{"encoder_arch": "vit", "model": "masked image model", "dataset": "aerial photos of the United States (SatlasPretrain)", "train_examples": 203450, "image_size": 24, "crop_scale_min": 1, "horizontal_flip": true, "translate": 0.06, "method": "mae", "mask_ratio": 0.75, "loss": "mse", "encoder_norm": "layernorm", "encoder_norm_position": "pre", "encoder_activation": "gelu", "encoder_mlp_ratio": 3, "encoder_head_dim": 64, "encoder_fused_qkv": true, "encoder_bias": "all", "encoder_qk_norm": false, "encoder_parallel_block": false, "encoder_inner_norm": true, "encoder_patch_size": [2, 2], "encoder_layers": 14, "encoder_width": 192, "encoder_positions": "rope", "decoder_width": 256, "norm_pix_loss": false, "decoder_layers": 4, "init": "trunc_normal_002", "residual_init": "none", "optimizer": "soap", "beta2": 0.99, "lr": 0.0037, "beta1": 0.95, "shampoo_beta": 0.99, "eps": 1e-08, "precondition_frequency": 25, "max_precond_dim": 512, "one_sided": true, "adamw_lr_other_params": 0.0029, "steps": 7600, "batch_size": 96, "epochs": 3.6, "lr_schedule": "cosine", "final_lr_fraction": 0, "warmup_steps": 760, "weight_decay": 0.2, "adamw_weight_decay_other_params": 0}
Rows from block 0 of the decoder of a small masked image model, named by matrix and row number. Rows with one number belong to one neuron. Each number is 128 + 32 x the weight over its row's rms, rounded and kept within 0 to 255. All counts start at 0.
After each neuron's rows are labels from the 100 images, of 14976, where the neuron reaches its highest value: "patch colour" is the nearest of a few named colours to the mean colour under the peak. Only what is clearly more common there than usual is listed. The data: aerial photos of the United States (SatlasPretrain). In brackets: how many of the 100, against the usual share in percent.
# fc1: MLP up (decoder.0.mlp.fc1.weight, 768x256), inputs 192-255
# fc2: MLP down (decoder.0.mlp.fc2.weight, 256x768, transposed), outputs 192-255

fc1.246 [ 86 128 102 129 153 138 138  96  88 114 132  71 148 131 130 124 100 110 129 116 143 133 119 127 145 107 122 126 165 114 146  84 194 112  88 121 135 127  96 193 157 101 133 147 115  97 113 144 106 109 112 137 153 202 113 105 137  77 143 104 158 106  92 150]
fc2.246 [142 111  90  66 158 149 153  85 148 214 146 126 117 151 121 174 137 150  94 177 150 141 113 145 139 179 184 142 156 147 125 136 142 167 130 133 191 140 147 160 119 181 165 137 172 154 153 140 125 190 176 168 165 184 147 121 137 106 184 155 134 121 153 140]
patch colour: black (99 vs 1.5)

fc1.547 [145 102 148  98 107 117  79  90 118 114 174  22 103 102 134 160 129 136 147 112 147 131 101  84 102 119  94 180 126 133 141 115 151 116 129 103 124 156 164 114 101 138 168 125 182 235 132 137 174 147 145 122 120  69 163 142 118 137 127 127 169 125 164 142]
fc2.547 [107  95 103  95  74 159 102  80 125  74 142 132 101  84 135 102 130 115 119  83 129  95 188  97 127 101 144  91 132 116 140  99 115 111 134 116  40 146 172 137 119 107 197  81 111 117  74  83 140 122 111  68 139  61  73  74 106  68  93  93 103 118  95 130]
patch colour: pink (60 vs 4.8); white (36 vs 0.2)

fc1.685 [144 128  95 122 179 117 138 111 136 111 174 100 137 115 129 126  58 106 142 127 126  93 144  79 181 107 142 120 102 143  68 178 131 139  83  80 107 131 111  95 167 170 111 125 181 103 120 126 155 103 170  88 138 119 122 133 133 103  73  77 136 158 154 130]
fc2.685 [147 159 123 116 159 151 148 106 140 148 130 116 188  92 154 131  87  92 164 187 131 129 122 161 113 141  47 156 185 172 116 131 119 125 131 163 125 164 133 193 157 136 130 127  68 116 137 135  96  97 127 143 140  69 159 142 218 140 145 123 173 141 155 113]
patch colour: grey (92 vs 54.5)

fc1.576 [196 177 167 150 178 153 127  78 125 141 144 103 122 113 132 139 138 189 111  83 177 170 140 144 107  95 134  79 131 145 144 130 121 179 137 145 136 122  90 131 131 138 155 153  77 227 131 107 147 147 131  91 146  98 171 146 140 202 103 112 143 132 115  57]
fc2.576 [150 174 209 133 184 121 133 114 123 126 191 178 108 111 186  83 153 146 132 143 166 151 127 146 160 170  82 104 145 123  91 156 133 125 124 113 120 100 110 161 162 134 111 110 105 152 141 150  57 156 162 113 176 174 114 128  85 135 169 111 121 119 132  77]
patch colour: white (55 vs 0.2); pink (44 vs 4.8)

fc1.161 [141 115 119 129  88 124 150  98  80 140 164  71  85 140 102 144  85 147 100 100  80 128  90 124 143 173 140  81 139 168 153 145 115 142 147 138 152  79 135 151 106 150 151 174 165 203 128 143  57 125  95  76 164 154 122 136 121  83 120 103 143  72  79 128]
fc2.161 [154 149 164 149 132 180 135 107 135 149 188 170 111 128 146 144 151 208 127 100 186  95 171 111  86 162 127 145 141  90  96 141  68  94  97 127 128  84 142 120 111  54 151 128 142 142 177 182 125 157 116 173 136  85 131 166 172 123 189 132 136 112 106 161]
patch colour: white (53 vs 0.2); pink (36 vs 4.8)

fc1.244 [  0 114 184 106 127 134 167 155 112 143 157  99 108 173 106 100 144 110 114 126  49 146 157 117 146 137 182  76 115 171  90 128 131 147 165 122 147 140 159 161  89 173 165 115 112  79 150 126  98 106 197  79 133 116 140 129  96  60  95 118 151 123 149 110]
fc2.244 [132 122  93 156 147 139 133 113 145 138  68 136  93  98 115 117 153 149 152  75 138  90 135  70  81 187  63 121  95 166  85 113 148 129  75 129 101 138 115 154  78 109  92 108 119 118 149 152  66 130 162  77 129 117 106 113 102 138  64 128 128 179 123 103]
patch colour: pink (30 vs 4.8)

fc1.638 [147 136 118 156 112 133 137 135 114 148 110 103 132 114 156 110 219 108 115 112 116 139 124 139  83  85 129 153 170 146 166 111 162 186 137 129 140 163 151 142 150 139 143 143 138  86 110  78 115 101  78 141 115  88 101 174 101 133 136 191 103  84  76 108]
fc2.638 [140 120 125 144  99 115 117 146 158 158 147 139 101 121 105 159 198 157 138 139 161 107 114 115 105 116 114 109 132 100 235 102 159 114  89 168 142  88 137  56 160 156 153 121  98 112 158  69  99 158  90 129 162 161 110 139 147 131  60 164 192 142  80 187]
patch colour: green (29 vs 2.3)

fc1.474 [ 62 105 181 184 143 161 144 153 162 161 132 166 130 117 152  98 138 141 106 123 176  90 124 148 126  88 150 111 158  92 161 117 128 117  85 202 107 122  90 184  82 143 120 129 144 139 110 153  97 114  86 115 127 138 124 149 215  95  95 146  88  86  57  94]
fc2.474 [155 155 134 103 166 125 103 109 116 144 137 128  60  72 130 102  66 115 123 132 115 199 109  71 160 130 131  97 115 140  68 143 111 106  66 142 155 104  96 136 148 103 120 113  83  44 111 138 146 154 122 130 141 124  53 136 109 177 116 148 177 125  89 153]
patch colour: pink (28 vs 4.8)

fc1.571 [106 116 152 126 139 147 161 125 113 152 126  55 198  96 138 104 103 134 137  76  72  98 130 131 115 107  92 155 164 140 157 120  98 110 138 186 125 118 122 138  90 149 172 145 120 222 108 166 111 109 103 158 134 160 144 112 134 133 100 110  70 132 148 110]
fc2.571 [164 131 108  96 159 150 148 152 121 170 208 122 163 138 135 150 178 117 110 227 201 135  55  75 121 149  83 132 141 135 154 180 102  69 170  97  98 128 120 134 108 129 165 111 109 130 158 123 144 140 129 104 159 117 160 116 164  88 140 124 113  99 162 143]
patch colour: white (50 vs 0.2); pink (48 vs 4.8)

fc1.26 [ 93 155 114 143  77 217 102 154  92 156 207 121 103 169 132 165 103 156 124 132   0 141  66 140  73 132 147 110 173 126 108 148  93  97 169 158 141 149  91 143 143 151 157 124 108 181 161 156 100 130 146 138 118 110 136 183 125 124 136 131 127 150  92 122]
fc2.26 [123 120 128 170 176 106  71  88 116 158 130 103 130  69 155 145 114 140 138 132 150  86 143 143 115 144  79 113 101  98 153 143  92 128 131 186 113 104 141 104 112  82 117 140 124 186 171 169 130 146 138 110  96 135 146 151 182 205  94 149 132 172 168 127]
patch colour: white (80 vs 0.2)

fc1.636 [176 115 141 164 142 106 117 140 145 145 108 167 170 126 106 149 138 138 116  94 147 146  96  70  94 107  60 109 122 139  93 119 106 116 116 132 124 147 143 149 180  69 168 167 133 225 128 113 187 159 157 107 128 127 154 104 123 119 143 149 126 154 162 144]
fc2.636 [165 139 110 113 201 153 122 136  98 133 169 136 137 145 133  87  96 127 192 120 162 130 169 160 140 140 131  89 137 121  86  95 152 100 142 136 123  85 186 122 133  89 110 156 117 153 136 139  86 130 169 108 131 141 161  92 115 167 121 109 116 169 130  93]
patch colour: white (77 vs 0.2)

fc1.703 [132 139 118 112 122 131 102 141  99 160 163 102  55 173 135  78  69 116 124 161 103 140  74 160 139 154 102 154 144  79 141 145  92 105 105 100 160 125 117 101 128 100 154 149 127 179 112  68 111 160 115 117 133 106 132 182 116 124  45 123  57 141 152 235]
fc2.703 [159 106 106 184 118  83  98  72 135  82 119 156 163 116 149 136 120 202 139 119 112 147 172 116 113 120 108 116 158  80 148 188 138 153 151 124 125 118 169 128  97 148 111 136 102 148 105 170 128  73 136 138 155 117 141 111 150 119 146 206 139 121 163 162]
patch colour: white (71 vs 0.2); pink (29 vs 4.8)

fc1.751 [132 130 111  91 118 123 120 144 124 116 109  62 150 129 155 129 123  84 132 127 102 124 122 137 108 102 170 119 144  82 160 116 158 120 150 129 145 151 146 132 122 116 154 136 118  15 149 109 150 135 140 155 131 157 137 129 129 128 147 118 110 129 110  99]
fc2.751 [147 154 102 136 143 114 120 120 134 175  85 116  76 171 120 124  92 129 151 169 114 133 127 104 140 135 129 160 150 141 182 158 164 114 164 155 214 122 137 108 115 150 139 129 110 121 174 101  87 162 128 174 189 116 156 140 131 144 197 154 143 138 152 124]
patch colour: black (79 vs 1.5)

fc1.95 [155  57 128 132 112 150 122 125 148 116 126 149 186 138 125 140  98 112 132 162  92 104 140 109 110 104 120 132 130 147 115 164 143 131 120 170  68 102 110 140  94 108 113 152 154  50 137 137 190 155 200 129 139  84 116  96 111 129 112 103 120 129 147 143]
fc2.95 [138 126 156  81 197 147  91 155 118 139 106  80 164 118 131 150 127 111 165  99 155 115 188 134 124 185 134  97 153 153 120 162 119 107 134 129 167 158 118 112 100 147 137 148 134 185 132 138  82 103 140 112 109 220 133 105 124 167 110 152 153 169 114 137]
patch colour: black (26 vs 1.5)

fc1.281 [145 168  97 133 118 183 124 156 134 154 211 103 135 117 154 153 137 147 122 188  95 180  70 183  95 145 179 135 133 133 162 145  87 126 145 188 130  81 124  62 145 126 195 176 124 190 159 155 109 106  88 105  91 111 160 174 145 151  60 176 111 124 119 180]
fc2.281 [ 94 117 124 148 142 125  86 100 103 162  61 127 115 115 134 136 132 102  93 116  91  97  83 176 156 136 143 135  70 120 171 102 118 109 123 167  96 127 118 140 110 110 123 140  88 174 128 128 118  87 153 136 115 122 176 116 241 133 140 106  76 140 160 148]
patch colour: black (29 vs 1.5)

fc1.649 [131 123  99 122  99 119 112  93 142  56 159  98 134 154  84 131 115 130 117 185  75 129 169 151 106  88 165  91 128  81  72 183  93 186 145 168 108 133 153 104 139 114 109 145  71  54 148 108 116 105 126 138 124 146 119 137 173 175 152 167  58 147 151 119]
fc2.649 [140  88 147 127  91 103 133 122 110 128  83 103  97 146 138 105  88 114 155 121  77 119 130 178 136 112  92 164 193 131 151 158 170 119 108 160 195 109  59 136 102 130 137 138  74 118 118  89  86 145  84 116 153 164 123 147 196 111 147 106 154 115 130 121]
patch colour: green (79 vs 2.3)

fc1.584 [108  81 112 129 120 135 134 129 112  99  80  78 170  80 114 142 111 137 119 129 153 136  82 133  75 104 124  99 143 120 147 118 157  73 114 133 113  97 113 154 160 143 114 153 103 115 136 158 138  98 155 134  84 172 141 164 125  73 146 135 176 111  62  68]
fc2.584 [167 101  44 114 123 120 125  74 139 109 106 138  86 131 109 135 125  98 143 149 137 148 148 145 107 155 167  85 142 135 161 135 135 141 135 134 170 114 157  83 132 160 145 127 151 148 159 161 127 121 140 162 147 147 127 152  99  99 159 141 104  83 119  69]
patch colour: black (87 vs 1.5)

fc1.94 [110 139 144  95 112 153 145 131 100 119 166 115 255 140 126 152 111  73 139 149 108 109 118  74 134 106  83 134 106  92 145 121 142  84  97 105 132 122 153 144 109  96 205 130 162  19 131 119 111 111 156 113 181 147 122 108 129 145 100 141  41 162 122 137]
fc2.94 [109 155 144 103 151 175 123 172 109 160 185 113 112 123  69 176 103 129 154 191 141 148 106  50 127 115 112 145 149 168 126 130 146 103 147 147 166 124  98 120  72 118 153 103 143 174 210 111 143 163 130 133 167 121 119 139 154  91 157 145 123 122 190 126]
patch colour: black (55 vs 1.5)

fc1.8 [119 147 110  58  59 126 139 148 133 126 176 174  90 114 172 230 181  88 131 151 154  96  53 166 134 180 120  95 129 165  72 101  78 102 109  98 118  94 126 144 140 115 132 117 169 116  87 143 115 166 181  98 110 146 137 139 120 146 108  91 129  67 159 127]
fc2.8 [111 118 128 100 145  95 116  95  89 178  83 124 135 179 121 146 159 147 111 157 140  98  94 133 111  93 117 182 110 136 157 124  59 134 162  84 177 137 206 129 118 144 112 149 126 172 178 103 170 141 165 128  85 138 164 216 162 135 148 145 100 130 146 178]
patch colour: pink (29 vs 4.8)

fc1.192 [123 110 108 115 173 153 164 115  67 127  78  42  89 134  85 109  91 129 133  96  60 136 147 139 112 130 197 137 137 129 144 125  98 111 106 160 131  99 136  92 149 109 126 114  56 182 122 159 112 122 136 163 118 140 171 131 150 136 154 108 144 109 148 117]
fc2.192 [118  45  64 110 133 121 120  59 144 173  71 122 137 138 165 188 157 127 107 174 117 165  92 108 163 196  96 166 118 132 119 153  88  89 181  72 154 125  98 124 124 116 126 143 143 120 149  94 187 140  98 147 138 134 105  82 188 125 124 167 135 179 156 131]
patch colour: white (55 vs 0.2); pink (43 vs 4.8)

fc1.40 [143 113 204 200  89 175 170 141 178 225 157 188 167 182 146 138 136 205 126 140 164 108 101 138 149 103  90 139 146 114 125  92 109  97  91 157  92  95 115 115 136 142 109 127  72 125 134 146  94  98 102  91 105 170 139 128 187  87 115 169  64 127 121 130]
fc2.40 [137 185 144 128 141 147 108 145 106 127 255 108 161 110 149  86 100  67 147 131  61 163 135 104 151  97 181 116  86 127 118 107 143  88 105 170 140 135  93 133 179  52 142 154  92  81 115 127 158 113 131 148 156 155  77 128 159 173 132 198 189 184 120 115]
patch colour: grey (88 vs 54.5)

fc1.527 [116 115 129 122 101 102 162 100  97 125 121  14  45 134 107 113  78 119 137 140  88 105 145 123 109 110 129 125 148  95 122 110  98 113 101 123 143 134 148 118  99 114 160 113 147 195 138 171 102 124 109 116 143 119 179 117  96 101 141 123 150 109 138 145]
fc2.527 [134  99 109 124  71 155 151 111 139 144 173 150 139 105 142 213 155 126 134 175 141 115 125 132 121 142 116 121  94 142 120 122 114  92 143 113 103 164 131 120 157 143 169  99 155 107 161 118 160 118 145 159  84 177 136  95 163 110 124 179 127 129 149 147]
patch colour: pink (57 vs 4.8)

fc1.369 [ 63 166 110  80 113 116 131 118 169  75 195 128 178 134 118 102 141 119  96 163 144 141 138 150  87 125 145 148  61  69 172 138 132  84 133 127 132 114 146 140 164 161 123  93 103 123 123 131 120 113 141 161 135 157 113 135 124 167 139 149 110 100 128 132]
fc2.369 [ 93  93 101  70 123 152 117 128 119 151 156  82 104  87 142 174 134 153 105 137 128 168 135 142 156 115 167 104 123 148 132 129 148 171 146 150 155 131 110 148 122 163 167 118 109 119 122 126 147 147 128 158 168 175 123  80 143  76 126 180 129 126 127 118]
patch colour: black (54 vs 1.5)

fc1.209 [ 81  90 125 160 141 138 107  98 119 135 147 108 132  97 112 131 145 210 107 144  78 112 117 136 121 179 101 122  91 155 110 158  81  77 149 155 153 148 154 128 107 185 166 106 120 124 114 135 106 166 111 122 118 153 108 131 126 133 136 122 120 102 130  90]
fc2.209 [146 107 126 149 123 153 135 143 119 127  96 140 166 155 127 128 154 139  48 179 112 133 157 143 123 161 217 109 102 159 128 133  96 123 134 134 147 160  87 161 135  71 179 155 119 124 168 141 130 203 153 123 150 122 182 128 114 150  75 127 104 184 115 127]
patch colour: pink (53 vs 4.8)

fc1.759 [133 152 108 106 138 108 192 159 130 133 111 189 187 112 129 169 142 124 113 111 123 118 149 110 177 123 154 114 131 173 125 157 165 109 118 170 132 111 150 115 104 111 134 139  66 151 164 158 123  76 105 110 124 102 112 137 160 155 150 120 133  84 155 104]
fc2.759 [108 122 106 125 134 110 212 127 135  93 112 102 199 127 135  85 115 121 128 164 178 130  88  63 140  99  82 189 159 106 175 100 108 112 106 145  74 167  87 172  66 165 141 138 141 122 116 101 148 101  85 158 161 102 138 144 106  90 157 114 127 157 125 111]
patch colour: grey (89 vs 54.5)

fc1.226 [107 127 153 125 119 116 141  97 146 124 186  97 139  83 143 144  89 186 167 126 112  82  86 110 158 122 102 119 153 149 143  79 139 117 164 116 134 185 143 106 172 101  99 145 107  46 126 148 140  85 115 169 107 137 116 113  98 127 102 138 152 125 159  93]
fc2.226 [135 119 138 137  94 132  69 121 134 195 143 144  77 125  85  58 104 109 133 126 142 108 148 127 147  97 219 126 140 158  46  79 119 130 103 145 121 123 168 131 136 120 157 127 145 120 112  96 163 145 161 156 157 119 103 104 131 126  88  86 126 135 128 161]
patch colour: black (39 vs 1.5)

fc1.414 [133 120  90 123 156 123  96 130 180  53 130  89 104 149  84 133 196 101 106 130 145 112 140 192  62 104 178 119 134 124  87 115  85  93 134 141 131  72 147 127 154 132  28 147  39 166 101  75 121 141  84 123 132 110 157 199 135 140 130 148 154 121 117 140]
fc2.414 [111  66  90 118  97 114  90  79 179 139  87  73 117 114 146 128 114 193 135   8 163 220 135 193 120 150 188 140 173 148 138 115 161 159 129 153 101 104 116  99 117 157 111 152 120 118  99 115 154 223 134 117 109 183  86 147 174  89 107 127 167  83 166 112]
patch colour: green (45 vs 2.3)

fc1.217 [140 117  92  94 118 115 104 116 116 124  80  87 171 119 104 117 120  75 129 107 116 104 147 183 137  69 159 106  93  86 127 129 114 123 141 139 124 155 115 128 147 112  95 112  88   5 119  98 116 139 123 145 129 166 136 131 135 152 141 122 111 129 123 110]
fc2.217 [161 105  71 129  79  67 123 161 159 177  76 107  87 162 103 122 106 108 134 106 111 136 116 126 145 124 105 165 151 127 167 148 142 106 137 149 127 122 125  96  96 136 109 139  78 111 175 130 107 161 115 126 182 143 138 138 146 126 122 158 123 135 112 121]
patch colour: black (42 vs 1.5)

fc1.23 [  0  11 115 151 192 127 128  78  86  74  83  95  87 139  76 122 125 133 108 134 137 154 115 109 140 138 163 138 131 137 132 137 124 129 113 148 100 150 108 125 111 129 143 111 126 156 116 139 126 138 144 106 135 141 119 120 154 123 106 127 108 129 137 145]
fc2.23 [ 98  25   0 146 140 255 125 184 116  91  29 144 125 110 153 146  96 102 127 137 137 142 121 106 103  70 109 156 127 132 129 181 126 159 128 120 154 122 137 127 165 138 129 167 167 112 169 151 131 125 151 104 143  80 117 123 137 157 150 139 143 118 130 117]
patch colour: grey (85 vs 54.5)

fc1.473 [147  92 122 119 163 154  76 124 184 101  83 180 119 154 104 141 119 144 126 133 165 108  89 121 131 112  93 122  88 111 121 187 104 134 136 120  92 133 131 151 182 121 123 114 102 206 127  65 176 150 185  99 113  91 136 157 146 151 146 152 132 165 183 140]
fc2.473 [143  77 132 115 160  79 117  86 122 123 126  90 151 102 162  66  59 160 130 125  74 114 135 219 188 111 113 130 127 122 104 116 179 174 131 151  83 143 114 152  72 110  90 169 110 165 114  98 138 177  93 156 124  88 105  88  73 185  95 124 129 134 158 111]
patch colour: white (95 vs 0.2)

fc1.295 [154 189 106 124 193 187 132 126 153 135 182  87 147 178 165 122 148  91 144  86 146 104 113 128 158  99 166  90 143 186 138 127 118 131 141 123 119 117 122 201 124 114 154 185 141 204 162 115 104 184 119 124 188 122 143 149  94 107  77 132  77 113 168 135]
fc2.295 [180 149 190  99 161  69 139 134 103 155 219 133 125 124 130 125 118  85 118 126 147  81  90  78 103 129 102 141  80 117 136 106 174 171 142 123 143  91 115 127 116 145 108 117  94 176 145 105 139  96 148 118 157 150 122 116 160 155 169 155 176  86 121 146]
patch colour: white (59 vs 0.2); pink (39 vs 4.8)

fc1.331 [120 147  96 101 120 135  58 138 121 165 129  99 102 165 167 115  94 117 105 154 109 106 102 103 149 118  82  84 188 132 116 166  71 102  64 125  98 111  98 161 159 130 133 148  99 179 138 122 177 181 129  94 114 160 137 184 109 125 132 140  63 153 156 162]
fc2.331 [131 115  89 119 147 126  77 114 118  64 146 100 184  64 126 111  91 144 147 117 151 132  91 140  82 129 109 125 115  83 151 146 102 150 163 163 117 147 147 138  87 136 136 151 130 201 142 102 108  72 159 144 109  77 122 123 189 148  89 165 143 124 165 177]
patch colour: white (78 vs 0.2)

fc1.58 [135 188  42  92 113 163 137 117  57 124 141  63 141  95 161  91 155 159 102 163 107 149  79 142 148 213  91 135 139 115 164 134 102 104 108 130 133 107 176  95 110 117 229 124 102 168 115 129  94 127 114 115 187 114 133 134  95  64 100 106 161 113 115 126]
fc2.58 [ 83 139 118 178 114 152  98 121 108 208 114  83 122  86 145 166 114 133 136 112 118  90 115 102 126 117 169  71 121  70 106 121  89 126 127 153  88  89 165 164 139  76 181 136 147  98 163 147 138 156 136 130 104 173 151 145 148 115 125 119 144 122  96 137]
patch colour: black (40 vs 1.5)

fc1.641 [110 144 152 169 136 158 106 154 138 149  44 109 109 160 128 123 110  43 106  43 107 150  71  59 147  86  71 120 129 110 185 141 151 149 111  96 117  92 137 137 117 127 107 129  38 161 174 147 146 119  82 124 138 102 107 111 134 187 145 104 129 107  64  75]
fc2.641 [145  99  67  79 133 121 146 109 109 185  74 117 107 139  90 138 136  78 144 102 126 154  93 108 171 130  60 103 143 125 114 110  87 111 121 163 125 122 128 149  97 165 172 156 106 163 152 105 159 112 156 127 140  51 132 156 155 176 165  76  89 120 119 117]
patch colour: grey (90 vs 54.5)

fc1.495 [117 176 146 107  90 167 140 137  94 179 163  94 155 132 166 157 117 162 124 134 135 116 130 120 137  99 140 162 187 136 129 114  91  72  90 127 182 159 146 104 115  93 128 136 140 231  80 146 152 136 136 142 135 127 159 139 143 109 119 123  64  83 166 143]
fc2.495 [155 134 144 118 139 100  60 126  81  74 163 147 137 117 123  69 150 120 163 125 178 111 172  85 148 119 114 110 105 104 126 103  95  59 131 105 107 119 174 103 134 102 168 105 161  90 123 113 145 127 122 116 136  91 117 102 104  94 156 103 122 102 169  92]
patch colour: pink (33 vs 4.8)

fc1.450 [ 95  94 158 161 123 126 149 112 104  93 134 113 148  97 110 170 119 166 149 111 140 102  99 160  95 138 117 135 163  94 131 154  94 127 160 102 116 135 147 123 108 114 118 151 122 113 117 100 107 122 117 120 116 141 141 128 143 164 130 119  93 143 142 110]
fc2.450 [ 99 120  95 136 212 113 108 137  96  75  36 130 138 148  95  69 122 147 139 128 119 138 135 119 122 118  87 138 141 136 109 124 147 117  96 147 142 128 116 124 113  99 129 117 137 129  91 125  95 102 133 108 100  86 108 169 114  91 122 118 107 127 153 107]
patch colour: green (29 vs 2.3)

fc1.429 [139 114 140 137 130 132  90  82 158  71 127 116 101 196  76 129 120 178 119 134 138 139 132  73 142 115 135 104 100 105 111 163 122 144 125 120 120 135 110  83 120 155 112 106 151  35 113  62 111 134 141 107 154 135  96 116 159 161 155 194 117 156  93 130]
fc2.429 [116 122 144 105 110  81 133 108  77 106 142  96 119 106 152  70  85 157 141 104  80 125  90 146 135  90 155 149 204 158 109 148 165  78  87 185 183  98 130 149  97 188 133 158 105 189 136 118 136 164 162 105 151 101 130 131 148 141 153  75 131 107 133 135]
patch colour: green (84 vs 2.3)

fc1.457 [126 127 134 136  94 159 183 143 135 169 159 117 216 141 119 148 131 191 148 130 128 125  61 104 148 117 118 130  69  78 149 100 145  64 137  71 148 121 119 135 133 134 122 137 156  34 145 134 158 153 152 103 110 144 116 118 119 125 107 116 129 166 112 146]
fc2.457 [152 148 137 102 151  99  78 200 152  85 203 110  76 112  85  89 124 114 156  94 105 100 128  78 114 116 115 141 163 128  90  92 116 127 123 163 125  99 130 118 112  96  91 117 101 167 110 130  81 110 129  75 200 128  82 125  74  69 122 100  68 137 108  91]
patch colour: black (70 vs 1.5)

fc1.206 [130 143 138 115 166 119 155 101 176 161  72 165  72 155  69 125 125 142  73 121 141 134  89 129 108 131 146 140  70  92 120 183  88  99 116 147 105 151 103 168 117 148 101 161 116 173 106  95 140 115 134  91 124 171  80 133 129 149 127 138 167 159 105 123]
fc2.206 [171  99 101 132 126 134 118  87 128 105 101 169 140  90  43  84  36 147 149 152 164 143  71 114 164 150 158 121 113 107  60 178  99  87 150 145 104 131  72 163 134 120 116 111 107  85 112 210  90  85 139 191 134  58 122 146 165 173 186 116 109  95 175 120]
patch colour: grey (89 vs 54.5)

fc1.111 [122  89 150 174 119 131  88 121  90  70 133 148 157 180 171 154 139  82 131  79 148  82  88  95 151 146 109 132 144 199 135 143 127 124 119 112 113 145 148 144 131 115 157 156 109 194 114 140 166 115 106 151 165  87 156 114 129 114  69 156 135  93 198 181]
fc2.111 [102 118 126  51 139 176 132  91  69 159 205 120 146 109 121 127 125 163 140 114 153 110  71  90 161 144 106 121 134 112  94  93 117  90 185 106 126 138 140 101  95 122 139 134 146 119 119 106 175 164 147 175 163  88  89  44 129 112 112 139 115  87 158 138]
patch colour: white (100 vs 0.2)

fc1.252 [123 154 154 118  97 131 197 158 160 132 145 136  82 152 152 119 116 127 147 124 133 115 165 159 138 123 132  99  95 110 151 152 117 123  85 122 122 158 144 119 134 135 124 169 108 137  92 144 167 159 135 118 149  83 125 168 172 138 122 148  72 109 123  55]
fc2.252 [154 111 117 139 155 132 168 136 145 119 139 114 147 156 171  90 139 146  56 137 110 128 123 110 197 143 115 121 118 102 135  66 164 112  96 150 124 154 153 163 126  93 134 149 117 147 115  93  99 128  63 162 127 109 105 103 156 157 132 146 172 175 178 159]
patch colour: white (51 vs 0.2); pink (46 vs 4.8)

fc1.271 [112 113 110 181  96  96 103 156 110 140 143 182 142 117 151 152 103 123 145  89  93  92  84  40 111 136  83 149 172 152  94 150 115  60 107  91 136 142 120 130 138 110 160 128 121  95 151 146 178  92 205 107 134  92  77 123  93  96 113 138 138 159 149 165]
fc2.271 [124  97 171 187 114 133 150 125 157 148 174 124 140 101 137 135 137 188 122  83 105 139 153  66 126 107 176 137 153 136  48 100 159 119 152 114 174 139 108  74 125 142 157 120 170 116 127 131 143 114 146 113 141 128 156 171  96 137  89 154  79 142 165 136]
patch colour: grey (82 vs 54.5)

fc1.333 [120 139 143 125 116 109 109 125 127 119 118 109 172  94 111 125 182  78 111  89 114 138 126 223  84 175 168 115 106 101 116 150  97 184 127 147 110 139 103 142 162 123  92 135 136 121 115 122 136 110 151 163  77 141 166 155 152 161 142  47 195 115 118 107]
fc2.333 [230 172 114 165 140 114 168 157 103  90  93 180 103 156 100 107 137  99 108 144  64 151 162 192 151  98 119 118  85  43 187 159 155 138 202 102  93 133 140 133 147 108 106  70  85  82 156  90  73  90 122  98 144 159 167 150 142 115 114 125 130 141  85  86]
patch colour: brown (63 vs 36.7)

fc1.164 [143  89 115  75  92 130 151 120 102  62 172   2 108  93 104 140 134 127  92 198 156 141 122 103 158 152  91 161 149 113 184 112 179 141 121 138 102 147 128 158 118 169 179 136 178 158 163 148 167 109 127 120 157 144 152 148 198 144 171 153 141 143 156 109]
fc2.164 [176  66  92  93 118 114  61  53 148 150  57 132 130  95 147 132 114 135 115 120 125 123 154 110 121 159 152 120 106 136 189 124 153 146 103 171 104 152 111 151 124  98 183 119 117 128 152 108  94 161 110 106 137  83  98  84 127  87 129 110 125 128 113 140]
patch colour: brown (74 vs 36.7)